From a checkpoint of a small encoder-decoder audio transcriber.
Model: 9.87M parameters, mfcc input, encoder activation gelu, decoder layers 6, decoder activation quick_gelu.
Training: soap at rate 0.0044, 3400 steps.
Data: trained on short read English sentences (LibriTTS-R), 26041 training examples, 8.4 epochs.
Rows from block 3 of the text decoder of a small encoder-decoder audio transcriber, named by matrix and row number. Rows with one number belong to one neuron. Each number is 128 + 24 x the weight over its row's rms, rounded and kept within 0 to 255. All counts start at 0. Numbers have three digits each. After the name is the row's rms in percent of the matrix's.
After each neuron's rows are labels from the 100 texts, of 14976, where the neuron reaches its highest value: "tokens" is the input token at the peak. Only what is clearly more common there than usual is listed. The data: short read English sentences (LibriTTS-R). In brackets: how many of the 100.
# fc1: MLP up (decoder.blocks.3.mlp.fc1.weight, 768x128), inputs 64-127
# fc2: MLP down (decoder.blocks.3.mlp.fc2.weight, 128x768, transposed), outputs 64-127

fc1.605 097:122162153135137129117116111140123123130132078127142088102125106171141138108162139134151125132127144168130129074113123107111156134090137111136095131148078101096149064156097128171134170141138115
fc2.605 098:125167113134154141139166158138142135119122120158162121135113138151116118159115168133116126128135103129108132160073119137128115129139150136124134113150172126131194147163125128082137155115052078
tokens: "k" (80)

fc1.329 095:067175120172159174082132093116192079130125113117115114124149125077129169120122112143112160142140134145132133088154157177128141145137102094123143112110110131101124120115131103158130090081127136
fc2.329 094:157141142109127156119118151163120129137146119121137157131101122164163108127144107147108105123112130091135100159164097124093110139124118139119107141144147115126125124143156174120140158128127115
tokens: "k" (57); "s" (10)

fc1.471 093:154133111119134163123152120138141191128097135102089132123140134117141110170145117093110130113148157126123093146140115119155062162116106086135102135148118134128152112089173093167061159154101162
fc2.471 115:191100137093158137115080177119128134114135135106143117128098185113155127143129112119139132171087139159121099116119091124141162117116118108119141149116172135151112112167130100135167145101110110
tokens: "h" (48); "s" (20); "l" (10); "d" (7)

fc1.526 097:120091111137114092105111105121121116121114119102130165160117112113134127134138099147106135155116123087103112177150116145182147104139089135119112097118097118148094087112101120125102140141207138
fc2.526 084:110156101133120126124147099132112140111119134153168126159134137125115121139125114082094116102152071136120113096104151152105105157147160140088143149111169104136121127096151179129088103149125094
tokens: "u" (88)

fc1.157 095:123132149119105141153143130111086127139114108150154119112113165148096091109133138117120139150129183132108101130121126106172117145086131156117115158141104139138138146127087112146106122103098106
fc2.157 100:103141123126130106124161110135117117155105159117110120099129112131098167127164144149119111122206131161150123131153087137105094126175126149176153148132128086149107093145135144163091097176168134
tokens: "h" (65); "n" (13); "i" (12)

fc1.233 101:170125052144095124117099121105119093135144097139180124093155135122123117113118118123096142122096154119104117126156122193089107122079120123148120108111125153103156104147115079139146088110175116
fc2.233 097:127124136151170123124166167131106104139118125153128091113135124100131157113140135179110111136143149110143134128144116116095146142105110127129114109145180116103140160152124120088114114139104102
tokens: "h" (64); "a" (32)

fc1.266 106:113147137110075130124123137133098166148148114113147132155117153110150151111165074094121144118079172158145132160115140104107112100120115123094114139147168092118097108113127148140119136094133101
fc2.266 100:132143099154108107117112140159075127158173137111125126130147136111147138136134143122137102141119107125150155122111147117148200166137167129150137138112156135158101096147090132156121131101135134
tokens: "u" (43); "o" (24); "m" (17); "p" (11)

fc1.686 099:092116177112154114151115151133123074199119122084108143149134127121118082106152152104155105118162127167108143151137129131133122159130131129138116131163145109117128127088119130130097076118143116
fc2.686 100:172141141124136148142176130117079145097128109124085098138184144139093141143126099136137112112108158142157139137075150128108114093131139147140107116127074117147091125126124123142186133138134108
tokens: "i" (49); "s" (35)

fc1.520 104:149175124117104110128163122153140098088122159144150189115150102144139140154152122154149108151161143120105133121135151136120086107143125140095123105123175124177125133144139096118111134158136125
fc2.520 099:137120179143159137110113109109142110182120125139119107137123118116124102132101153118102125114154140186157098101164135134125115145111125162124131152200110112097130133125069131145096134146178114
tokens: "k" (16); "f" (16); "d" (14); "n" (13)

fc1.199 095:147144156146092090094090113086194121139138112110122120127162169155135092101129103143088103129102087119153116185126112117174134090110139104103135086161100117149115090119142139137123126178129116
fc2.199 094:109165098107166132122151126139136135112117130132152118140163100103110156130154156099136133109177112163137115073196120164101129152144109133092143128120135085139160169116159165130098139149141081
tokens: "i" (70)

fc1.336 099:147143138105086117146143137083163158171117144132158146085168162158119077143162098062070121138151127137123128160135139119156146137106153124113113122138121116131085103121128153117128121128125122
fc2.336 085:111134146097111138126162131152128144105137157151130103129169099131085147121133166143140136135131134142083089122165120188083117129147084119110149110100166114147124156113165158143081137168145094
tokens: "i" (22); "t" (18); "r" (10); "g" (8)

fc1.87 099:085140125145125134120138096107148158145123155099158128139149108150150128119141136083168167134142121101136131137132114110127082112127110122141139115125137184158169147118123114158189150124160117
fc2.87 108:164119116149116147148149114142142122163176148107137140121167168116154142145129166138126123124141131140124104125107127175155130131142145135129119140161172079122111174142134162145125135154096148
tokens: "u" (54); "x" (24)

fc1.577 096:115143110108090155153136140149078151143135149135166122166157142160146111096091058096137126099101107148127143119075120118158112130143161121115104124148143135108119118155175128102097149148112125
fc2.577 103:142099139116149130103132093150143127112117132166132157098124116136132139162144153151123126139124144112082146132181141130114131183168143120116105161094126164147144112128161120112135106091147119
tokens: "u" (69)

fc1.149 108:124162115149126148112167136098180098151177080132084097154168166111107130123149149126135129138140162126150134121128120147093104155084103134120102124106130119071165110105093136095126138178176166
fc2.149 110:117107183113169125151128076118155096107131170141157125116128109094144115126089096111132108166125089111132145131119126094132144104148151157121132119112110151141120110156118143118109129128141136
tokens: "k" (36); "o" (33); "t" (28)

fc1.165 099:185106161176128155116103138084126115100131135141137155109143126102129112114090109121112122147132133104134131107117117084162058124128122163100116121101137124147124121102110144142120110137164094
fc2.165 098:131114104141116155108168115125147087131123134135161130157077121106120141126161155097128151082138123120131135133143154107104115118155139141146149135151101140124147128088097155098099134152132148
tokens: "h" (93)

fc1.106 098:153139144151142134137085152118106127108117119100114118114134118133092126095153132153139138127183108161117115079149143138109094111103152154195121145151128136149179103148148142123088128072126137
fc2.106 100:121115114099136096118122109141123124110135125147150133129109074132157136109091137125139088155109118121161157083118114135104195111113094111113100113093108123102139105146161141112129117150121111
tokens: "k" (61); "d" (9)