A small encoder-decoder audio transcriber, trained from scratch.
Training: soap at rate 0.0044, batches of 64.
Rows from block 2 of the text decoder of a small encoder-decoder audio transcriber, named by matrix and row number. Rows with one number belong to one neuron. Each number is 128 + 32 x the weight over its row's rms, rounded and kept within 0 to 255. All counts start at 0.
Before each neuron's rows are labels from the 100 texts, of 14976, where the neuron reaches its highest value: "tokens" is the input token at the peak. Only what is clearly more common there than usual is listed. The data: short read English sentences (LibriTTS-R).
# fc1: MLP up (decoder.blocks.2.mlp.fc1.weight, 768x128), inputs 0-63
# fc2: MLP down (decoder.blocks.2.mlp.fc2.weight, 128x768, transposed), outputs 0-63

tokens: "y"; "c"
fc1.62 [105  89 178 129 116 141 105  89 105 120 169 166 153  80  94 159 127 148 135  72 165  92  82 148 133 110  94 110 174 137 101 138  85 113 141 119 150 131  97 143 103 155 143 168 212 112 196 167 140 109 143 112 162 101  90 119 201 101  51 162 101  74 133 175]
fc2.62 [115 161  96 127 125  92 125  92 169 141 145  93 161 114 166 106 112 145 141  94 132 132 193 155 190 127 163 207 124  78 118  85 153 146 129  68 128 136 121 167  77 137 166 135 187 178  82 127  90 132 151 137 131 139 132  95 165 129 133 200 148 162 170 125]

tokens: "y"; "g"
fc1.213 [120 114 133  92  40 166 129 141 177 160 166 142 138 135 154 206  82 115 118 109 139 119 140 103 104 146 121  94 128 129 130 154 109 136 111 122 129 153 158 128 118 153 163  55 113 142 130 126 137 130 143 104 182  86 152 114 133  86 102 120 113  98 196 119]
fc2.213 [183  89 177 148 193 124  90  89 138 162 131 154  86 137 123 122 144 113 141 122 125 110 197 140 107 141  71 139 121 181 164 166 121 191 161 135 145 142 174 138 159 121 115 105 107 160 117 145 115  99 124 122 104 117 163 146 148  98 129 104 115 178 107 170]

tokens: "y"; "i"; "w"
fc1.130 [168 185 148 161 139 199 149 168 161 142 151 131 130  25 120 172 168 158  74 162 112 159 155 145 115 168 113 143 138 139 105 133 118 141 137 123 127 143 113 141 111 121  67 151 128 128 143 150  75 130 156 180  92 129 155 150 158 127  81  62 215 131 197  69]
fc2.130 [ 87 131 148 129 136 143 138  81 120 146  93 145 138 138 125  72 144  66 110 157 121 111 170 147 138  72 153 117 112  97 127 123 119 132 126 110  81 176 102 186 141 151 206 103 110 122  67 177 140 164 163 191  74  62 142 133 156 104 168 159 107 107 104 158]

tokens: "y"
fc1.263 [122 153  85  96 112 188 155  84 148 113 162 126 109 110 115 143 165 111 139 140  55 156  73 130 198 199 115 159 150 176  98 108 153 138 145 134  77 150 139 153 114 159  69 141 171 141 159 130 138 134 166 155 145  78 124 112 171 131 149 163 122 171  82 159]
fc2.263 [110 100 100 159 103 128 178 125 108  58 123 161 117 152 109 127  94 166  48  81  86 165  60 136 146 146 105 128 132 131  96 114  77 130 147  98  75 156 114 112 157 130 222 150 114 167 127 117  65 105 174  90 150 119 156 157 181  89 117 174  98  96  88 166]

tokens: "e"; "k"; "g"
fc1.764 [ 95 193 124 154 105 170 193 120 113 129 120 116 170 181 134 132 156  94 132 139 167 102 118 154 130 187 128 174  89  42 100 117 119 149  69 113 145 150 130 183 134 152 136  85 114 166 118 129 129  81  99 172 115 104  68 120 109 129 106 136 145 135 178 109]
fc2.764 [144 132 174  82 180  99  93 157 163 185  62  99 110 140 133  87  94 201 120 118  96 108 133 105 139  72  80 105 146 126 117 145 153 127 113 103 130  67 170 165 133 157 109 106 131 171 143  85 126  91 156 148 114 166 171 126 165 129 122 129 166 113  45 110]

tokens: "e"; "h"; "t"; "m"
fc1.173 [130 181 182 186 100 120 134 127 119 123 187  60 135 162  87 108 102 152 105  92 127 151  82  98 146 149 163 105  72 116 139 147 121 187 132 110 125  55 109  69 126 165 118 125 227 120 144 115  71 133 138 152 160  90 162 122 174 150  90 112 137 150 141 159]
fc2.173 [140 134 109  77 114 154 152 149 124 154  80 135 162 132 101 108 134 101 117 156 124  76  98  86 127 125  48 110 124 162 148 161 138 101 133 110 149 177 148 122 211 184 113  63  59 142 112 142 107 101 135  79  83 155  97 149 140 189 164  93 130 107  78 125]

tokens: "y"; "i"; "e"
fc1.139 [ 88 123 169 160 157 110 112 137 147 180 161 133 101 139 158 155 102 210  95 117 108 194 129  92  88 139 171  92 141 155 147  90 171 179 153 131 103 175 103 104 119 101 116 188 135 107 136  94 116  76 164  83 114 131 140  93 119 146 180 173 171 106 128 158]
fc2.139 [200 133 156 123  97 151 159 196 122 163  78 169 134 118 134 180 138 158 138  84  88 157  91 129 161 179 124 162 156 128 106 136  46 123 162 156 138 135 118 170 156  82  86 121 156 144  80  83 117  88 158 194 170 124 125 117 111 113 156 111  68 146 100  85]

tokens: "e"; "o"
fc1.324 [101 118 175 121 169 171 101 210 190 177 142  35 117 125 105 117 119  89 101 107 125 205 125 177 164 155 120 130 140 105 123 151 103 180 184 138  86 119 143 121 152 122 135 101 124  95 139 127 124 126 149 107 124  75 130 127 119  88 100 118 139 132 130 141]
fc2.324 [195 151 125  50 156  86  59  99  89 122  86 138 143 109 125 110 119  94 117 150 184 123 161 115 117 115 112 130 108 171 152 144  89  94 156 154 164 123 106  92 120 147 154 177 123 162 165 115 104 132  96 131 203 142 156 154 156 109  82 120  97 137 150 138]

tokens: "y"; "l"; "s"; "a"
fc1.206 [122 157  83 134 138 198 152 149  88  80  87 129  96  77 106 208 141  87 157 177 118 144 122 157  94 129 147 164 125  67 184 141 110  85 139 128 108 121 120 115 141 128 151 166 107 103 160  76 132 147 213 143 190 121 100 139 153 153 127 133 140 148 111 175]
fc2.206 [163 121 116 130 114 115 115 180 169 158  57 128 124 146 123 114 149 177 119 157  84 140 134 100 169 106 127 145 126 133 146 152 178 136  96 132  99 165  65 186  88  62 125  75 160 163  90 105 116  96  58 102 132 125 140 161 158 106 128 150 129  84 170  90]

tokens: "y"; "n"
fc1.223 [121 173 133  84 142 131 129 105 158 105 154 129 133  80 166 137 151 108 130 123 143 147 115 122 104 137 113 128 100 176 152 127 162 165  92 160 143  85 122 183 160 134 129 140 145 143  84 152 177  90 103 139 109  92 180 105 137 133 151  98 176 172 147 144]
fc2.223 [121 120 148 110 137  93 120 147 111 150  88 136 150 106 157 139 165 116 123 105 106  67 137 150  66  54 156 154 130 177  81 128 148 181  95 123 118 124 158 128  65 124 147 140  66 111 125 100 134  83 136 103 152 170  89  83  69 130 137 154 163 146  99 103]