python train.py --encoder_rnn_width=256 --encoder_rnn="lstm" --decoder_head_dim=64 --decoder_drop_path=0.05
Rows from block 2 of the audio encoder of a small encoder-decoder audio transcriber, named by matrix and row number. Each number is 128 + 32 x the weight over its row's rms, rounded and kept within 0 to 255. All counts start at 0.
After each channel's rows are labels from the 100 clips, of 14976, where the channel reaches its highest value: "strongest on" is what is common among them. Only what is clearly more common there than usual is listed. The data: short read English sentences (LibriTTS-R).
# conv: width-5 conv (encoder.blocks.2.conv.weight, 96x96x5, each kernel summed), inputs 0-95

conv.6 [111  72  88  88 169 129 182 148 173 155  60 135 153 148 142 121 138 129  58 110 177 120 145 204 108 184 154 160 144 106 140 161 107 106 156  93 110 119 124 162 151  89 170 120 134 176 142 153 144 174 184 103 148  39 147 193 167 132 104 143 135 135 161 105 148 141 180 118 125 150 121 173 119 153 156 149 111 164 172 129 159 128 145 148 123  77 150 103  91  87 114 131 123 155 118  90]
strongest on: the word "is"; the word "was"; the word "not"

conv.63 [146 175 156 142 176 130 149 155 178 164 103 117 136 100 165 153  89 133 122 128 153 104 145 127 153 134 169 145 139 159 115 119 157 172 205 165 128 194 199 134 161 110 169 163 171 146 136 137 152 102 130 106 178 125 200 142 174 145 160 162 180 136 116 122 156 163 102 117 143 109 137 143 183 156 146 155 155 121 168 230 143 143 129 122 127 151 135 169 171 109  96 147 184 156 173 119]
strongest on: the word "to"

conv.79 [ 50 115 148 152 172 123 121 110 128 115  51 113  82 102 133 150 124  87 158 161 124 120 198 146 135 109 129 142  97  94 114 140 133 153 149 111 175 191 146 137 142 105 100 118 165  81 116  88 132 146 111  52 145 110  99 107 108 144 120 125  60 111 102 125  92 128  99 179  98 120 122 128  94 178  59 109 137 186 107 116 101  99 147 149  77 135 101 165  87 147 110 114  73 142  58  92]
strongest on: the word "she"

conv.1 [ 69 146 138 107 105 158  93 166 154 121 105 140 106 123 113  88 118 132 155  90 150 150 121 136 126 129 128 160 125 141 137 157  94 169 116 138 111 106 137 149 141  69 203 172 113 187 142 141 109  83 190  85 150  96 162 146 139 125 161 131 137 167 104  63 136  93 142 171 159 133  60 164 166 153 156  86 150 182 142 208 105 147 121 100 150  99 142 143  34 139 170 177 117 108 146 130]
strongest on: the word "to"

conv.50 [130  52 108  78 115 149 148 102 167 106 183 152 119 108 140 148  93 183 112  41 142 136 168 136  68  99 131 150 124  87 143 190 131 116 131 105  83 128 129 145 103 219 113  77  75 126 141 162 150  95 110 130  73 138 175 160 140 109 117  69 122 175 111 116 125 144 114 181 130 129 139 158  89  98 114 100 111 170 141  86 132 115 144 158 161 141 166  66 154 120 135 141 171 125 146 131]
strongest on: the word "not"

conv.18 [146 120  69  99 161 155 134  96 139 101 155 104  90 168 176 142 147 106 169  69 157  90 113 119 125 117 130  86 125  94 168 173  78 107 145  65  57 129 122 121 124  88 105  87 147 103 131 143 121 188 130 156 106 141 115 164 109 111 114 113 152 115 154  42 118 144 147 133 103 120 126 154  74  98 106 117 104 126 127 127  87 171 135 115 149 101 148  55  24 154 136 168 120 145 122 177]
strongest on: voice: female

conv.22 [ 69 161 178 127 129 109  87  98 143 128 128 130  70 145 110 144  96 127 115 130 106  68 158 138 159 129 111 115 161 106 158 115 132 152  81 112 111 120 139 139 126 174 141 156  96 122  75  99  91 115 145  63 123 196 171 118 118  73 116 142  69 113 133 100 103 115 152 107 111  82  80  39 159 148 125 159 143 178 106 143 135 107 107  63 175  52 152 109 134 143 142  94 127 167  71 158]
strongest on: the word "to"

conv.75 [131  75 108  65 171 178 155  89 145 131 176 138  94  79 157 120 150 114 147  86 138 135 128 119 100 145 131  35 122 138 129 127 104 157 160  78  95 130 127 147 150 113 134  83 111 105 121 187 149 151  97 111 126 133  57 141 134 181  94 121  78 109 111 105 119 113 127 136 118 147 141 193 104 117 119 211 111 115 128  68 131 158 181 159 187 108 151 150 129 159 101 110 204 100 140 110]
strongest on: voice: female

conv.65 [202 137  86 136 158 122 165 107 132 122  98 156 106 113 183 128 187 118 173 152 119 109 164 107 164 127 137 143 121 173 100 133 124 113 116 102 136 126 151 138 141  19 110 154 104 115 152  86  69 147 146 160 140  95 111 175 147  93 151 107 111 105 213 108 138 118 132 105 154 175 151 159 130 141 125 165 109 123 155  96 147 142  83 150  48 135 107 118  84  63 108 159  60 108 107 124]
strongest on: the word "i"

conv.34 [101 198 192 116 188 109 159 171 176 148 100  84 139 148 170 166 149 100 123  79 146  80 147 174 153 106 206 144 125 109 134 183 154 127 161 185 130 161 123 159 135 142 154 175 125 179 146 139 139 168 139 143 122  89 185 163 160 107  76 193 139 132 155 111 169 170 172 122 109 124 164  98 168 142 155 143 159 139 144 146 142 116 164 112 153 111 133 149  98 173 149 147 133 149 173 138]
strongest on: the word "to"

conv.45 [176 191 104 126  53 114 141 165 138 151 132 184 128 130 137 141 179  90 140 119 132 159 107 108 119 137 244 155  91 123 175 134 133 105 154 155 142  94 178 114 149 126 117 135  88  68 148 135 110 105 136 140 120 116 135 134 149 180 144 161 131 129 168 128 135 153  84 174 135 238 125 163 181 119 133 145 140 114 128 149 161 140 160 121 145 154 123  86 141 134 126 110 215 142 156 112]
strongest on: voice: female

conv.36 [118 127 176 150  95 109  86  95 121 109 106 111 145 149  97  74 141 146 130 113  59 101 160 115 138 105  57 128 148 144 119 105 140 137 133 103 110 116 105 124 148 160 132 149  90 132 133  91  75 124 134 127  94 195  72  88 158  60 107  76  84 128  66 127  69 148 151  96 107  72  94  39 142 100 152 149 103 160  80 112 104  97  93 102 148  82 143 110 161 138 136 112 117 114  75 164]
strongest on: voice: female

conv.4 [165 123  96 143 138  61 140 184  96 146 121  92 170 187 102 115 143 158  93 146 151 153  72 192 158 163 133 149 135 156  73 171 142 149 161 163 196 133 116 144 135 143 170 169 157 191 116 166 126 161 119 160 148  92 130 115  90 122  80 131 143 171 139 150 169 167 122  74 163  84 150 126 177 165 139 131 161 124 194 168 165 114 106 101 108 179 108 149 142 151  88 113 111 107 152 140]
strongest on: the word "was"

conv.43 [113 116 144 163 134  97 109 128 134  98 154  61 144 148 114 110 110 161 147 169 150 135 104 131 113  76  63  59 111  92  67  95  95  95  47 100 133 141  91 120 106 124 137 102 143 170 142  94 128 106 140 119 152 169 113  84 109  88  98  66 212 136 130 113 146  68 120 174 178  87 119  82  71 112 128 113 119  81 150 121 102 121 147 124 103 108  97 151 131 139  75 109  94  85 118  96]
strongest on: voice: female; the word "is"

conv.94 [154 112 128 102 129 141 171 129 158 171 206 128 244 113 133 127 162 169  72  87 167 138 133 154 127 107 145 142 103 123 153  99  84 141 107 167 133 113 143 106 132 139 153  97 161 187 129 122 184 148 145 142 146 115 117 153 151  75  79 115 151 163 137 150 231 149 137 100 135 104 174 174 111 119 140 158 103 121 113 164 113 114 168 157 117 173 174 136 143 119 122 189 122 124 147  82]
strongest on: voice: male

conv.31 [150  97  95 134  97 135 133 141 101 124 113 122 174 219 164 128 135 134  82 122 106  90  92 111 117 110  88 112 150 116  53 102 139 114  94  73  62 183 152  96 108 124 144 125 107 160 114  95 141 115 125 168 106  84 139 134 103 141 122 127 144  91 185 128 137  69 165  78 144 114 151  51 133  87 137 140 161  51 140  81  83 136 169 160 136 130 105 106 137 112 152 166 170 147 128 190]
strongest on: voice: female

conv.51 [146 115  94 114 103 143 122 119 142 121  64 113  61 153  73 157 130 200  97 162  90 113  93  99 110 133 114  72 199 130 108 116 117 117 147 106  78 123 129  95 105 117 112 115 124 124 119 140 136  65 177 123 147 111 167 152 120 173 125  72 118  64 147 152  61 122 124 141 149 143 105  80 117  71 177 161 158 160 127  87 181  87  71 129  93 129  71 125 145 116 179 140 106 137 167 143]
strongest on: the word "you"

conv.10 [167 141  88 141 114  86 106 146 145 121 125 160 152 129 114 216 148 138 113 122 143 130 123 133 101 135 122 150 114 160  28  88 201 126 172 109 186 122  95 148 118 123 157 181  89 146 132 156 144 168  91 108 119 142 123 104 114 130 133 162 145 135 114 190 127 166  83 146 133 126 125 136 165 110 161 175 146 178  74 141 137 115 130  85  56 141 142 123 234 105  75 138 139 111 126 111]
strongest on: the word "what"

conv.89 [119 212 182  97 110 119 143 136 143 109 171 122 124 134 138  97 140 154  46 127 131 138 183 154 143 134 125 154 174 144 132 142 141  97 147 178 110 190 153 122 144 225 140 110  68  93 128 155 177 158 122 125 131 106 115 119 157 127  71 174  96 105 123 161 165 155 184 124 105 134 121 120 137 112 157  75 183 158 133 151 112 155  95 143 173 169 167 158 106 111 155 126 182  94 170 149]
strongest on: voice: male; the word "you"

conv.61 [122  61 125  74 147 153 162 160 128 136 163 162 141  87 116 190 152 126 135 105 146 181 127 179 115 144 170  98 105 127 117 171  98 104 183 103 133 150 133 141 117 198 111  65 127 127 122 123 163 118 146  92 139  98  96 140 130 191  92 112 149 164 129 140 112 112 137 241 115 164 151 170  88  92 121 128 115 158 111  70 157 169 128 117 123 158 173 116  73 173 129 139 145 162 137  84]
strongest on: the word "was"

conv.66 [161  64 104  59  85 158 146  64 110  85 157 122 166 131 144 131 113 148 119  91 136  88 107 100 108  88 121 118 130 139 146  99 154  45 107  90  89  96  87 115  69 106 107 111  79 116 182 135 118 128  94 143  86 139 164 125 180 113 110  79 123  82 193 133 121  97 131 105 165 140 166 137  71  79 153 167  87 116 142  78 127 110 147  91 116 138 106 125 133  71 118 117 168 134 168 109]
strongest on: voice: female

conv.26 [142 149 147 142  91 185 170 115 110 115 128 132  98 116  92 143 100 161  94 100 156 175 111 149  95 112 114 142 134 146 120 109 146 181 106 169 138  69 117 102 129 185  97 114 159 167  85 105 187  38 156 135 159 112 119 132 158 148 111 138 142 138 167 207 176 173  82 141 120  94 159 131 123 151 135 155 121 195 183 162 108 176 133 116 148 170 132 148 145 121 110 198  82  75 146 131]
strongest on: the word "the"